From a checkpoint of a small image diffusion model: 32-pixel images, normuon at rate 0.036.
Rows from block 5, named by matrix and row number. Rows with one number belong to one channel. Each number is 128 + 24 x the weight over its row's rms, rounded and kept within 0 to 255. All counts start at 0. Numbers have three digits each. After the name is the row's rms in percent of the matrix's.
# convs0: first 3x3 conv (model.mid.0.convs.0.weight, 128x128x3x3, standardized in use), inputs 33-43, a 3x3 kernel for each
# convs1: second 3x3 conv (model.mid.0.convs.1.weight, 128x128x3x3, standardized in use, transposed), outputs 33-43, a 3x3 kernel for each
convs0.21 118:128128128128128128128128128128108128142144129134120032130119113150050138063098180122108129126123108128128124134134100114128104135166134128128128128128128128128128128128119133128123140135128195097129144129153117150184128128128128128128128128128128128128128128128128128128128128128128128128128128128
convs1.21 108:090141130092128127058056108125121111131128108128131128141129129143138128137127128127106152114116099102128129130129142086126158119124127134130169133130110106104110148046134128121139223126128129128084133179112119128087173127089128111105070127119147167129097130128120115107153131210136137127132126118
convs0.22 061:128128128128128128128128128167170154130131135129140149062066118125114148024045030128128143129129132128128128124124151123146182114133134128128128128128128128128128128134128126128128127128128151129127149130135129129144128128128128128128128128128128128128128128128128128128128128128128128128128128128
convs1.22 019:133129129128051038128128127131131178118109128130128141130133128128128127127131133121127128000103089100106121113125129130159134128134128128128128127128129117121127124126128140129138128128128128129121115099127143142129128128128115122134125127128128128128126127110128130118111128132128158134152156134
convs0.23 099:128128128128128128128128128134132116177123097146128088179255184071080133149125128134134128128128104129129095137131146128179174060084142128128128128128128128128128128128128128128128128128126133115051122104150077000078128128128128128128128128128128128128128128128128128128128128128128128128128128128
convs1.23 084:129132133125124130178129127127157168132136128128128130130139128131129126128128129140142128148149136128128151128124122128121118131131119127127109128183157136128129125039128132122125037128164060113115128129120128131120199197153128129138139156131125127128129132129118131124111128226128130128128098128
convs0.24 093:128128128128128128128128128177158142131123108137133121142202062137154169101146184128128119146141131125139138136250087178115129124102192128128128128128128128128128128128118128117121128118127140133139086062137151105082128128128128128128128128128128128128128128128128128128128128128128128128128128128
convs1.24 026:131127152127128135128130130128116128128128132127151129128128128128128128128128128128122128128125031127126128125083127122118127126116128129130128129128128128133139128140137128128130128136132140128155128128131128128130133129132139128127145128128128216129128128155128135128127129128128129124128166128
convs0.25 124:128128128128128128128128128128070120132128093127147125165107089094116098042079204121128129115124107126130128088112113105090108129118132128128128128128128128128128128123128128128128128128128163126219150099073172176030128128128128128128128128128128128128128128128128128128128128128128128128128128128
convs1.25 147:161118109126119126119117124101128137068128128086152208132129127128130129128128129114128128167127104133132116142124128158129128162120081127125130157137126123126126112128067125133128128126143132202144132128122158139151128138081152138110222120086120095133130128142126128128057097127126127134083128182
convs0.26 075:128128128128128128128128128119128127108133133127129065105142128124076129119130201128128127124128128114098128084097111083167103118168117128128128128128128128128128128128128129127128128127126119137128130151103101129152128128128128128128128128128128128128128128128128128128128128128128128128128128128
convs1.26 037:129129120129154117127128125128129128132128006131126088131130126128131127132129126153160123148138101129128122131132123130155128128144129129149128127130129129135129138106206175118122182171127122132138114132105128146126128128176127112143127126128126152138134151132181185170061039128127067134127057101
convs0.27 110:128128128128128128128128128079129144128129128125048015008108098134181142128204150127128122128128126139168128125120114096137148131130156128128128128128128128128128128127128128128127128127125211211047124146159124135131128128128128128128128128128128128128128128128128128128128128128128128128128128128
convs1.27 065:193174128119114126132128131109109074098125139092127125128128128128126128127127128128150090214165130046130129126129131128128129128128130126101100128106128128081128118143126127120164145090148132141183147131147157128127128128101128124128255224128129128128128157128135164131103129128129146136122128152
convs0.28 093:128128128128128128128128128208129120163168139128128126130126158115080147128127134128127128128128129123128127126134137119130132124130105128128128128128128128128128128128128128128126128128128134140153131179132130183151128128128128128128128128128128128128128128128128128128128128128128128128128128128
convs1.28 010:127128128128128128128128125128128131128127128128128128128129128128128128128128128128128138046133088128128128128128129128128201128128129128128129128156239128147128129128128128143140129128128128128128129128124129128118128128128129134132150128131128128128128128127128128128130133129125128131128128128
convs0.29 102:128128128128128128128128128128142130147128108126139125155165158137125255126065119128129128128128121127135128134113133126128158143103138128128128128128128128128128128128128130128128128128128134160127128123115087105130128128128128128128128128128128128128128128128128128128128128128128128128128128128
convs1.29 096:128129123122092110128127121134140125141174159126128129121127126121117117127128128144128128121119128198173135129127132127127116122128131128129141124126171126120126255106133070088130127133131126125087127140150130123117149129140129128128131126111127130136086128108126129127129141102125090123141154083
convs0.30 068:128128128128128128128128128160126133134127140120123129132112150172125198151114203162144160165163153150156146129091119141080103129106130128128128128128128128128128128122125128123128128128128115223144075186134000255005128128128128128128128128128128128128128128128128128128128128128128128128128128128
convs1.30 009:127128128128193128128127128129128128128127128128128129128128129136128129128128130129000119129006100128128128127049128128062127128119128128127128128127128128128128129128127129128128130127128128128128131128128132129128128255128134255192230255238128130129127150128127128128128104127128129128128128128
convs0.31 072:128128128128128128128128128134153136133103046148128116072133180168205128117124040129130129136127123135158126106105186119134126026154081128128128128128128128128128128128135128128128128141128123147190208194006122138152128128128128128128128128128128128128128128128128128128128128128128128128128128128
convs1.31 036:184125144125127177104127163134169168131128162122128128128128128131129128156128136159131123175127122128125130132137128139130131131130097205128125132117122117128126123119128123112055124125170108128128106113084093131117128128131128127135128114127128164170128138139136182128113119127120093127233138134
convs0.32 107:128128128128128128128128128103128114130131113106123086144100134142154121128170216128128128128129128119135128133119127131105097123102102128128128128128128128128128128128128128128128128128128127126108126108117160135055128128128128128128128128128128128128128128128128128128128128128128128128128128128
convs1.32 137:135178139118127130098100117089124156108129166127097126132131140100115128103096114111150121124153159163129151133133091089128125063148151128107119125121132141116134171122120136071142111078127122095110102125064128127112084126128118127131153130118129127135128130128130124149128129119125137138139133102
convs0.33 101:128128128128128128128128128118108117128100112127097102132184128121128075085155103112126126128124092127121127150133177139156217223255255128128128128128128128128128128128137128128139128132141127133025116172124113127038128128128128128128128128128128128128128128128128128128128128128128128128128128128
convs1.33 005:128129128128129128128128128128127128131128127128128128128128128128128128128128128126110128128128128128128128128127128129128128128128128127128128128128128128128128130138128128129128129255127130128128131128128131128128128127128128128128128128128128128128128128128128128131127127128128128128128127128
convs0.35 120:128128128128128128128128128122133134128138177140113120143112182107150210129099159130129129128127116131138128113097118129125118118130121128128128128128128128128128128128128138129138128128128079131075121125053194154255128128128128128128128128128128128128128128128128128128128128128128128128128128128
convs1.35 144:128133127104112115088105111128132127127076126000118124129128109129128125094129126132128134137095140177118137116130144116104119123104113128127177129070101148116116118132100128128128123065085101123129135133089099153123128107127125127126112129111145128129128112110118131113156126125172187133129115127
convs0.36 109:128128128128128128128128128128125128122099165087104146094217142042143083111123128128128128130128133128117131141146173128173154072133128128128128128128128128128128128128128127128132127128142152066042157075021098143104128128128128128128128128128128128128128128128128128128128128128128128128128128128
convs1.36 145:132141136162163152131117128131089062135096065135121126129151129133143134145136129104153143137101128134063103135140126144129108129123096125168150130128134194114104100131150153127070158138124135112128136108135153128129242146144169129129139103074122164143124154165113119129127104099133135135126132134
convs0.37 116:128128128128128128128128128127133107145123121128138105189148079146051059232080134129131134128128128128128128123090090140128130172162140128128128128128128128128128122128123128128128127128128199098130136065136133123097128128128128128128128128128128128128128128128128128128128128128128128128128128128
convs1.37 108:126126127130073099127128099128052121144142124133130130128129129129130128128125127137144114000117103127102118130147129125155129127132151135154128079110128127128128071128109128107128155128129137128133128131131131116110087127166121114130138132129121107129124123129124105114164157125110126145128124062
convs0.38 093:128128128128128128128128128134137127135129129199116111146184093140166127130157125141128150128128166128129160133161140109120147105132123128128128128128128128128128127128128121128128120128130078115067121102104130131065128128128128128128128128128128128128128128128128128128128128128128128128128128128
convs1.38 065:062161142126133143124128137167133125138154128121128132130165140133129133134134128177150128127160127120128128069123128105126127144129132131166135139152121204188128169130128144128124136148132051073053099125124122130128110126142122127126128129132092116132128128111171133133129134119125128067198183132
convs0.39 112:128128128128128128128128128147128128167125132153114141175139081160162105189180208131128128131127125130128112055115124075114128128108140128128128128128128128128128128128127128128128128128128100176172097126139123087128128128128128128128128128128128128128128128128128128128128128128128128128128128128
convs1.39 145:136132117110143126203149115125107124079099118087124128129128119129128117121125120060088110113128105128126131147129101125118120116125114128075130126098136124079122141110125128085128133078126122128172123125188122115176121141136129148175183208198132138128121127136114109123203110106142113118127128121
convs0.40 105:128128128128128128128128128129121139127123131112086129111122180067078122091095150139125115131128126134128128135133126169132095139179110128128128128128128128128128128136128128128128128128123198034084105171126112128137128128128128128128128128128128128128128128128128128128128128128128128128128128128
convs1.40 137:150090117163120110113083125106127114151200128115182158128109100146128127128127122128109149128098143128134127128127129166135127117132076124130126136122198135125197147134125128116143165128130157205233124175142127138128116128076119128085124128128112125122129128132107125154131123170120122085132134123
convs0.41 106:128128128128128128128128128149130109127147118120155153138151148082041139135122103127128128128128128125147128175128124178133153163111131128128128128128128128128128128128128128128129128128128143057127166184120096171084128128128128128128128128128128128128128128128128128128128128128128128128128128128
convs1.41 135:153095115111088133124128141114121136112152174129129167136141124124138128128131128120124169128150159143172111160129135133122129138133100091096122098111118102123127119123093150131077101049120121126129082105128111089128104127076082109101196100080108129131104117119107130128124052079166139157150130146
convs0.42 109:128128128128128128128128128097111126081114162128084041127062235087065117225127130128125128131155126126127125132127129147131130061071139128128128128128128128128128128124119128128128128128128141138186141193147171202131128128128128128128128128128128128128128128128128128128128128128128128128128128128
convs1.42 025:128128130129128129128125129128110122122125128104098129130128128128128129128128128129128128162210160128242198131135128129128107128121125124122128128116154128128129128177151128171128128126129127109112141125128128093128128129128128129128128129128127165128128181128121128127159128128156126128128166128
convs0.43 103:128128128128128128128128128119173152126116129129123083069119172060074142133104134126127128134128128129128140123099136177120113124136083128128128128128128128128128128128128128127128128129128211150116133130231171191195128128128128128128128128128128128128128128128128128128128128128128128128128128128
convs1.43 127:144138104126124128128128129127128131125040075084104125127127128124126129124125130127130142205147164151078154090128127125128132143130136086098134149126144138117124108144127060129132043000128161181154111119133114127136128133126129130131149125102120123157111123117122130129132126144137126164132138129
convs0.44 108:128128128128128128128128128138131167122109115127128116080123148053127150057147157139168155133154165129128147148138129138107105168145128128128128128128128128128128128135135128128128128133128104128147116116131170168209128128128128128128128128128128128128128128128128128128128128128128128128128128128
convs1.44 130:122111130121128129122136148115063097106088124093127115127125113127137125122136130128168151119131170123141142126108080127123097118107105127149129131153129132139132150132147128143129129242128128154144122123128100123133117094091128130134138132151118115127122119125123119117188152082131134084124129128
convs0.45 110:128128128128128128128128128128127130144130179126106144129107108033100011108114084125128128116128135128132141138022094193123127116164110128128128128128128128128128127128128128128128128127124026136255067103255127122156128128128128128128128128128128128128128128128128128128128128128128128128128128128
convs1.45 189:129126139130128131125128153161126088130124097114078142125137120118129112117127124085082125123171149129119127127114118128136173155129131127127136117127126136129087129127179127109124135128100168118114141143119151134139175127198147130198129127127134123113146127128139126145126123125130158156129132128
convs0.46 117:128128128128128128128128128129081085128112081102112091168184134085151000116128128128137127127127125131127123117128132132071129148101133128128128128128128128128128128129133124129128120128130158132094151130120121125128128128128128128128128128128128128128128128128128128128128128128128128128128128128
convs1.46 005:128124128128128128128128128128128128128128128127130126128128127128128127128128128129178129129137128129129129128128128128128128128126129128128128131007128129032128129128129128129128129128131128129129128128128128134128128128134128129128128129128127128128128129128128128128129129000129128049129129129
convs0.47 096:128128128128128128128128128202131121204143143118129120197176115120114119200119130128117128127123126128130128080127178135155141200099121128128128128128128128128128128128128137142128128125127188101052189079129169097129128128128128128128128128128128128128128128128128128128128128128128128128128128128
convs1.47 070:124123164131113147164129130115073132129132133161153129129131129129128128133134132067129106121148171119115128120127128130127135128126126144147129149147177132136153117126132119130139127102090129142131127166126098095123133128128125131137134132129101116126163128128134131127132151139157128016208125101
convs0.48 092:128128128128128128128128128085100143082118130122128128163145126215186148128125125128085128128118129129108126140124083159168139174192136128128128128128128128128128128128128128128128128128128128177127122129065101114099128128128128128128128128128128128128128128128128128128128128128128128128128128128
convs1.48 006:144130223134130138130129135128128128129127127128128129128128128128128129128128128127127128107126127128129129137147129156144129130129129128149140084128126018128123156129129198129129128128126125127128120118127128125127128128129128128130128128139129128128129128128182140129130129129129129127128129128
convs0.50 072:128128128128128128128128128122153160124151145134164139120123081159149128127128109123124114103120121093125120156158163142156138148152134128128128128128128128128128132128128128128128128128128137174187129143233135151208128129128128128128128128128128128128128128128128128128128128128128128128128128128
convs1.50 033:171129128148128124169122119147145129132149128128128107127126124128125128123124129122129126127121069116128128115132128127130126130116131127113086134132128139144115128157200129212255129131134130128164132121132148086134151136133133131128196134153153154144129129124128128099137128163132128125128128127
convs0.54 090:128128128128128128128128128093130128081125124123107120090122133139128137166173188136155146128128128128126119122112078144125086164153117128128128128128128128128128128128128128128128127127128148166120127157120168192138128128128128128128128128128128128128128128128128128128128128128128128128128128128
convs1.54 061:173128122149128122143144138127127112128108097128124122128126128126125128130128127169160124162159143135122130131096080128084063129067041121128130115095082128137137123120128105106119110111128114133094124111129101134136127121118122126128133132133128134128128137131143167136128128119144128127133130135
convs0.55 147:128128128128128128128128128128128137128130154153153139124115071140121129108133146128127128128125127128128129154126110139128102192124114128128128128128128128128128128129128128128128128128128089128101116133128118127154128128128128128128128128128128128128128128128128128128128128128128128128128128128
convs1.55 278:096104078132176128122079130130136130147147138122149128145206187126156152127152155130083133126128116083075191091125131085141127098153096120146125147122115114179137160099147150154129114135128098131145159120111192085108118129124143142114125109097081128126100104106127134142182128107120128122121120135
convs0.56 069:128128128128128128128128128101142129117163123133156123127131189129143223058111071120110128121120128123108129139060070138146117134126114128128128128128128128128128128128128128128128124128128190154051172206127130137141128128128128128128128128128128128128128128128128128128128128128128128128128128128
convs1.56 038:110139128120129118134130122128152155141129135129130128128130124130132129134139141153137132177128132129127128128112139189108119128092129105112121126168116128127081134131138108128136128132128137132099137127111174139130154136106146133133128125127137130118134139128128128126132164126132128123122127107
convs0.57 079:128128128128128128128128128179170195149133218128126159146224084145183187135137172113136130128135129131134129129145143133126094150170129128127128128127128128128128128128127128114116128128128132136120176132188150175137128128128128128128128128128128128128128128128128128128128128128128128128128128128
convs1.57 013:128128128127128128127127128128142127128128120128127128128128128128128130128128129129129214129129129126169137129128128114128128126131127132195141128127128222127121128131190128129120129255255128128128128128128132127128128133134128128128128128128128094091128129122127128128128035000133137092128151131