Weights of a small image diffusion model: trained on photos with spoken descriptions (Open Images, Localized Narratives).
Rows from block 5, named by matrix and row number. Rows with one number belong to one channel. Each number is 128 + 32 x the weight over the matrix's rms, rounded and kept within 0 to 255. All counts start at 0. Numbers have three digits each.
# convs0: first 3x3 conv (model.mid.0.convs.0.weight, 128x128x3x3, standardized in use), inputs 110-120, a 3x3 kernel for each
# convs1: second 3x3 conv (model.mid.0.convs.1.weight, 128x128x3x3, standardized in use, transposed), outputs 110-120, a 3x3 kernel for each
convs0.31:127127128128128128128127127128128129128128128128127129128128128128128128128128128128135126126152101146122136128127128128128128128126128069129158122129141149140222121128120172189144086135091128128128127128128128128128114107128113128128128127128128128128128128128128128128134148137129143136128231164
convs1.31:127157146126128128089095115128124128165127129115127128125128147119136162128130128127145137128152135128136128130131130128132128128144130125118128128128128128128130128127128128128128125118122128128128129130127159128128130136133129129131126128128128126128127130128123128120128128128128128122128128133
convs0.32:129128128128130128128128131128128128131130129126127128128128128128128128128128128120130123115070064148143117128128128128128128128129128083092073244170199139055063226141123113105169162124167128128128128128128128128128127128128129129128128131128128128128128128128128128128213104065124041127122123231
convs1.32:122255164102128143090136158126187245128136128120120155156227145167138087145169185156102111130131143094175139076108136128128151161129125147178000135140141118204191126116043139110055115113000096065033137085100131110144129091144124034128147093129098137135179152131118130130129133173087106164255225248
convs0.33:129129135128128128128129128127128128128128128128128128128128128128128128128128127200124128186149129131126129128128128128128128128128128134128142083032113022116106101129115128142097138151129128128128128128128128128128128128128128128128128128129128128128128128128128128128033069077120073001127127095
convs1.33:128128128128128128128128128128128128128128128128128128128128128128128128128128128128128128128128128128128128128128128128128128128128128128128128128128128128128128128128128128128128128128128128128128128128128128128128128128128128128128128128128128128128128128128128128128128128128128128128128128128
convs0.35:130128130125128128128126123123122113127125125128128128128128128128128127128128128164128088112114128128111165128128128128128128128128128065136139117130249127035197149129160104091129143128121128128128128128128128128128128128127135128136128128128128128128128128128128128128039081168139127126170205151
convs1.35:100129000027128064126128107141156157030070125150129109111076179116126127126183136118170155132168129052087040128133137246190171128136130115130107121129129117095086109069057129092083121132046131126149037069122125128087195119125128111126126135143190157127120142153089127142124158157128134049129180032
convs0.36:128128127128133128128128126128128128129128129128128128128128128129129128128128127165099122255142128201159128128128128128128128128128128076105147000115191120083128081128130078142127127135245128128128128128128128128128129128128130131129129128130128128128128128128128128128100118193069128159127130129
convs1.36:075239129086141152122130126112130130123091160000116123097128123113202170121134129199191155198169187121149163155128119010125130000146226128135150053108129108111083086113127126090102198127067122072176109122130137124122117110108121105128092130185109094128149126157157164155130151150092139168180167227
convs0.37:128128128128128128128128128128128130128128130127127128128130128128128129128129128108115120138141144074131051127128128128128128128128128147156239079179183124145049255153171164132181136103130128128128128128128128128128113128127127128128138155128128128128128128128128128128128129149087124109255119088
convs1.37:093210165200127113117066131000140124245136127224133122136128134120104127128109127181133140136126127150128130120129127044045126147126132098129128120124106104127126121123148128120132100074125135129133134129152127123122127128128128081120128113108128079160112083128129122130207117127178127126135128126
convs0.38:128129129128128128130134136128128126128128135128128128128128128128128128128128128117132130101121128091120128127128128128128128128128128149134142094153235099046036255232125138127092128086085128128128128128128128128128127119128126128127128128125128128128128128128128128128134098138202123165153117101
convs1.38:122129131119132128117120132125126121159122128178129088117116190144131225109117178118121127122128134128139130127126126129127130110133128129126102140136116166172125128137129134171128128128135169129123141128123128124135128130138074059087143141128135140124167130115118131126128142139128137130128125117
convs0.39:128128128128128125129128127128128128128128128127128129128128128128128128128128128131113128128111129166127140128128128128128128128128128083082006255190116139062000122128113123122140151200174128128128128128128128128128131131128128129128128129129128128128128128128128128128120125123119128130140126066
convs1.39:121127125121132126128092113156137107129209194067129099133127049121126142175133148124210130059178103114214133052165171118104051128093117165153140145159215165129154144079123140127134081056106115122137111144100098141039140143128127166117188123129130127124152186131133129089118131204129159248126063157
convs0.40:128128128128128128128128131128129129104123129128128128128129128128128128128128128059111123051128140115208156128128128128128128128128128087090128000022007172027207119117128111094147247148125128128128128128128128128128128128128128128128128128129128128128128128128128128128086122133146093044124127126
convs1.40:183131147086019111122095192128125026134125100233221131123115115124167078042129131072154163109129156128133128139246236062196171112243186122122128121117128176135128161157196129162152118135175139155203125162202142132175071125169107117168209139157127110096102128086094119128095138128099194124075233134
convs0.41:128128128128129128128128128128127129128128128129128128128127128128128128127126126110086069038100126089129109128128128128128128128128128175188196173074181255255255159128127229128153193080131128128128128128128128127128127127120127126128128128128128128128128128128128128128127128093044128119093190052
convs1.41:080032105127128147156177126160124110091070040220110128158138171229133134200139163130105120081107126102040134128113157129045119202110129205102113255135137255193255191129165137122126184131122126109128179083126115047255118125099131126087132147101130135133165128124185204095100129108084133144136171132
convs0.42:128128128128128128130137133132140135130128128136128114128128128128127128128127128131096094140125120063099105128128128128128128128128128037035153242175135000000109053061122110130132105111025128128128128128128128128128150128128147143139148157132129128128128128128128128128128019096227094127189088130
convs1.42:128129127138128128125130169134128128128128128128126127127126128100123128120120128129128128128122125128122120128128127128128128128128127147127128140128128128128128128127128128124128128128128128128128142128128128128128128128128128129128129129143129128124130129128128129128128128128128128136129128128
convs0.43:128128128128128128128128128128128129128128129122128128128128128128128128128128128065072043197115130127089108128128128127128128128128128005126122190255165136203082124093153116089130128128132128128128128128128128128128128124128128125138128128128128128128128128128128128128109128143147128144193157131
convs1.43:114119113139128128119109189131168125155156107133249094141131138147144142128129110135161121129133119078126129119115161135099116000129118205188138115102148085112141113099128126126132099129152094104130141107129112105179126122126147129128125128133138119091129120134145120129128151132046057119114074127
convs0.44:128128128129128128128128128128127128128128128128128129128127128128127128127128128077011124120105118130095069128128128129129128128128128042047061094082126048094214212128059149095047162128096128128128128128128128128128128128128128127128128127128128128128128128128128128128107122128116145127140236148
convs1.44:129153161128159113130130079148109073134101087117125126054115129127158240072127157092012021118103117090100081128118129155156135149160130210125134155132141173162127103114126122150169116111124105106123177123148125193181133133194105126126129118135150142112148175127139145072108061023092098106017129133
convs0.45:122128122128128128128128128128129128130129128129128125128128128129129128128128128119128097167069122125105088128128128128128128128128128033143227114118000027020097110114080156131131226141170128128128128128128128128128128130128110130118129130128128128128128128128128128128106215132122139121072129114
convs1.45:087112126071106106128175000106162255124207167052129128131119139111084143126121171121025000091104115086170134133244155127000128142000063249133067154109013244164185074113100134193199090123255127255124214174116113050114004255078116135070075100128169127085186159126159104128122119094121166129152147142
convs0.46:128127128128128128128128128143156141128134147145161144128128128128128128128128128066068000055101022046092048128128128128128128128128128081059067056072109056106141155135130202088130252128128128130128130140132131140134131139133128167137128150137128128128128128128128128128109130129130129114110109132
convs1.46:128128128127128128128128128128128128128128128128128128128128128128128128128128128128128128128128128128128128128128128128128128128128128128128128128128127128128128128127122128128128128128128128135138128128128128128128128128128128128128128128128128128128128128128128128128128128128128128128128128128
convs0.47:128128128128125127128125128128129126131130161128129129128128128128128128128128128129184157214199177139149146128128128128128128128128128144070129099049114000035041039038092131029034147152158128128128128128128128128128124128128126128152126126128128128128128128128128128128218119157128128149131128121
convs1.47:063128128083135234128127128136134130155129128153134119136147127130128119132133151133129117122128128091083100127121124136128128128097124132136140123128131127162151122128128126124122119131128127128133124116128127068129132149128173177144129128118121119105123125128129128168132124126012103114130136127
convs0.48:128127128128129130128128128128128128129134130128128133128128128127128128128128128155112100131079077174155094127127128127126128127127128255210217255185192112128186124082115128118131123118175128128128128128128128128128127132127126128127127099127128128128128128128128128128133141147131161253128125130
convs1.48:128128138128128128128128128133137128136131128128128128128128128128128128125128128129128128128128128128127127129128128130130129124110120128128128128127128128128128128128128128129130128128129128128128128128128128128128128128128129129128128128131128126126128128127128128128128128128128128128128129128
convs0.50:128129128127129128128128128130130139131138132135128128128128128129129129128128128114098133041091127112130139128128128128128128128128128127097057132098031168133081126130127173177205149143151128128128128128128128128128129129130128128130128131132128128128128128128128128128125124114113097121112122129
convs1.50:113122128128120112128119115105125129128133151109129138128133132128155135129138123128143128124133123123136135135139157123125128134128132128098116128102125132122128146137139128128128126126147124131128128131127128131128135132128129130130127128132132127129148128127139118125127124128127126133127128149
convs0.54:128128128128128128128128128128129128128128126129129127128128128128128128128128128132131131109134130092113121128128128128128128128128128129074122158175181136242255094110092133139140183173231128128128128128128128128128139127127127127125128127128128128128128128128128128128125128143126147135106127129
convs1.54:125126111120143134136166150150124112121116124101097112094108112129129130134131128129122104135122120133127123117106128128118138101125131137122109142126120172137127144133134129122094130129131128129100130133129129149129118128132139141143139137139115124105128128129132127121129128128128128128125127128
convs0.55:128126127128128128128128128127128145128128128128128127128128128128128128128128128088128032098128087122126127128128128128128128128128128110184181144135107241255119105108132145126126137147131128128128128128128128128128126156136128128128127128128128128128128128128128128128000109128121129154123110126
convs1.55:010109102148149158136133114109187124136196255036145063136125000140183133127050116167141059183121122124067156024215062086133020000174097240148118233104127202190249077135121035255118090255073255026078255158108224154070174255096015128078255213128125128176109177076108129102024255128131182076100130132
convs0.56:128128128128124128125128126127128118128127128128127127128128128128128128128128128187180144118139130062044105128128128128128128128128128146154115183135101215211079154152129128147140117114128128128128128128128128128128126125125128128128128128126128128128128128128128128128131135110206180129126129135
convs1.56:129128129136128089147128105128127121105126128129128128131127134129137142136128134122132133126134136127132133127126144106114143140130141129126124129128128132140128135159150128146145127129132127103123131127128127119128127129129127136127124127125142142133140123131135127127135138134148130146136137136
convs0.57:128128128129124119129128128128127127128128130133131128128128128128128128128128128110119075124162130023085039128128128128128128128128128068070170107164255091077138120127087116121130097083132128128128128129128128128128128133127128135124128128127128128128128128128128128128090179114111144140130130109
convs1.57:123128129128128134128128128128128128127128128128128128128128130128128130128128129128113128128120124127126117131130128129129133128128136128129128128128127128126127128128128128132128127126128128130128128133128128128126128128139128121124128128128129128128128128128128128128128129128128128128129128129
convs0.58:130125128128128128112117128102127128128128129130134130128124126129128129129128128053091051137130134109127121129130128128128128127128128124061000024206255113159137160168132106128132103128077128128128128128128128128128117123128128128128128128128128128128128128128128128128070135125126236187128132136
convs1.58:129126136142129152131126128142128128128125118128128112128128129145137136129131143113121122128126123093126125122128128122144128127135128122110129120113128110126130128128128128128129128137136127125128128128128130128128128127124127127126126115117131129097128129128131131128128128125128128119128128139
convs0.59:128128128128126128128128128128128133128129128128128128128128127128128128128128128150132088149142114135133082128128128128128128128128128113062105103000000060000025107124151066024063118131129128128128128128128128128128115128128128128128128129128128128128128128128128128128042131135114096102127128123
convs1.59:128128128059106076112126131084108099125126080255255122132095125130063127189118152129128129130107079131108113124129149125131140128148120099138138077153161095139133129129129174130171180129136188135146118123161063075137127128177138182158114128140124128129134129078178133101129120123129127135129124121
convs0.60:125119128128127129128128127128128138128128130128127128128130129128128127128128128088107069131038121112119113128128128128128128128128128100053029064194082110135167133092052134129129132126186129129128128128128128128128128128141129128132129128130128128128128128128128128128123118145186128128103130084
convs1.60:128130130111128128132131130128134097127132127126128110128128128128128128128128127128128128128128128128128127130129126131128128127128127128128127127127126119126128128116119128128128127125128128120131128117128128127128128113129129121128128128126127128128127128128126136129129120127132128128128128128
convs0.61:130129128128135135128128129128128128128126128128128128128128128128128128128128128120103164138124161130124145130128129128129128128128128144158100133152131109125104104128126057115121048098120128128128129128128128128128128128128128128126128128128128128128128128128128128128102123128084102128125127106
convs1.61:128130132129129131129129129127120128128128128126126125128128132127124129128127128128126126129126126130128126128127124128134124128126127131127128130123127128124124122128128126128129125127128128129128128128129128128131129135128128128131129127130129114118130130127130130129127128129135128128129129127
convs0.62:129129128128128128128128127128128129129130144126128128128128128128128129128128128134100242101113138058115173128128128128128128128128128086114099129087177113115086070150255090129164131139129128128128128128128128128128128128122128130128129131128128128128128128128128128128130133125164128076155152127
convs1.62:158113128124127117113145126165149134110103088127135127121086079128158128122131130141128134136118128132107130126130128123135129129127129129123127129131121128152120128159128128150142128129211110134112129143114095147093125131127128130132130126134126119090125113128137129127127125115126127072125126111
convs0.64:128128128128128128130128128128128128128127128128128128128128128128128128128128128159160115119150130062129119128128128128128128128128128150082125074125193000156255234171128198128069136134119128128128128128128128128128128122128128128128128128128128128128128128128128128128118095090128124088119130124
convs1.64:127189201172124141133066167129101094125115123155128048088123179164128153173132127092127186124143151144213150192223144050144130118187062203096135213077128208110204245255255148208105092198074129164065125160053142189113000083091090099124128114146129137109062137137082122080013019124098127157124243194
convs0.65:131128128129128128128128128129128129129128128128127127128128128128128128128128128214148129227128128129068028128128128128128128128128128120160106104128053093191141182255125101125006123196121128128128128128128128128128128127128128128128128128128128128128128128128128128128156183119128126127135128123
convs1.65:000176180193185128128128121095113090143055056205020000165134131107128121092072184204136255140101149148000092133143092127173000116151122102255157089156098112132000000016000232255136201255128027089147089103141054113187133054167137098129046054161136203172000124135119131152127103127000124210117111145
convs0.66:121129128113128128124128128128127129130128129128128130128128128128128128128128128128124136213129140195114139128128128128128128128128126219137164174144123154128083131187147046123124089128131128128128128128128128128128125128128128128128127127127128128128128128128128128128118123225122136249138149179
convs1.66:129131108121128114128132123128115130096106130083128121129133117113130108079096115128139131119154154117158132119133136082103132096116146112136129122113095126105091139128129128122127134126128129088148129121130102110129110130132098114129094130130135195168112154173107151136085109103108099126122119129
convs0.67:128128123127127126127128128128123130128129129128131128128128128128128128128128128136121065130126085137108116128128128128128128128128128102098112161113128134057128158112056167068080176005046128128128128128128128128128132128133128128128128128128128128128128128128128128128143181121149163150131139142
convs1.67:125128248180126182119107155155155142205174129255178120081109127121123135052097145115125125070127143129053121060201148027218136102211116136130047112150106118255120128169128130129132141127155130099158168057255107000250138059129176068122156124181155124152101125179108120130090101128111146130165181126
convs0.68:128129131128128128128128128127128133125128130124128128128128128128128128128128128092093088113100102112057104128130129128128128128128128128128136134120133130174210191177133176116064132116017128128128128128128128128128128129131128128128128128137128128128128128128128128128128118062070113094060058093
convs1.68:125119125122099128129105128130128125149128124171128106129129129148112112128121129126132192102143176117128150130128128093130131078129111184113120126115128122119128159148128132125104128147128128132113136128120140131128134126122130094108122106099130123128108112125128125122107126128128128129128157135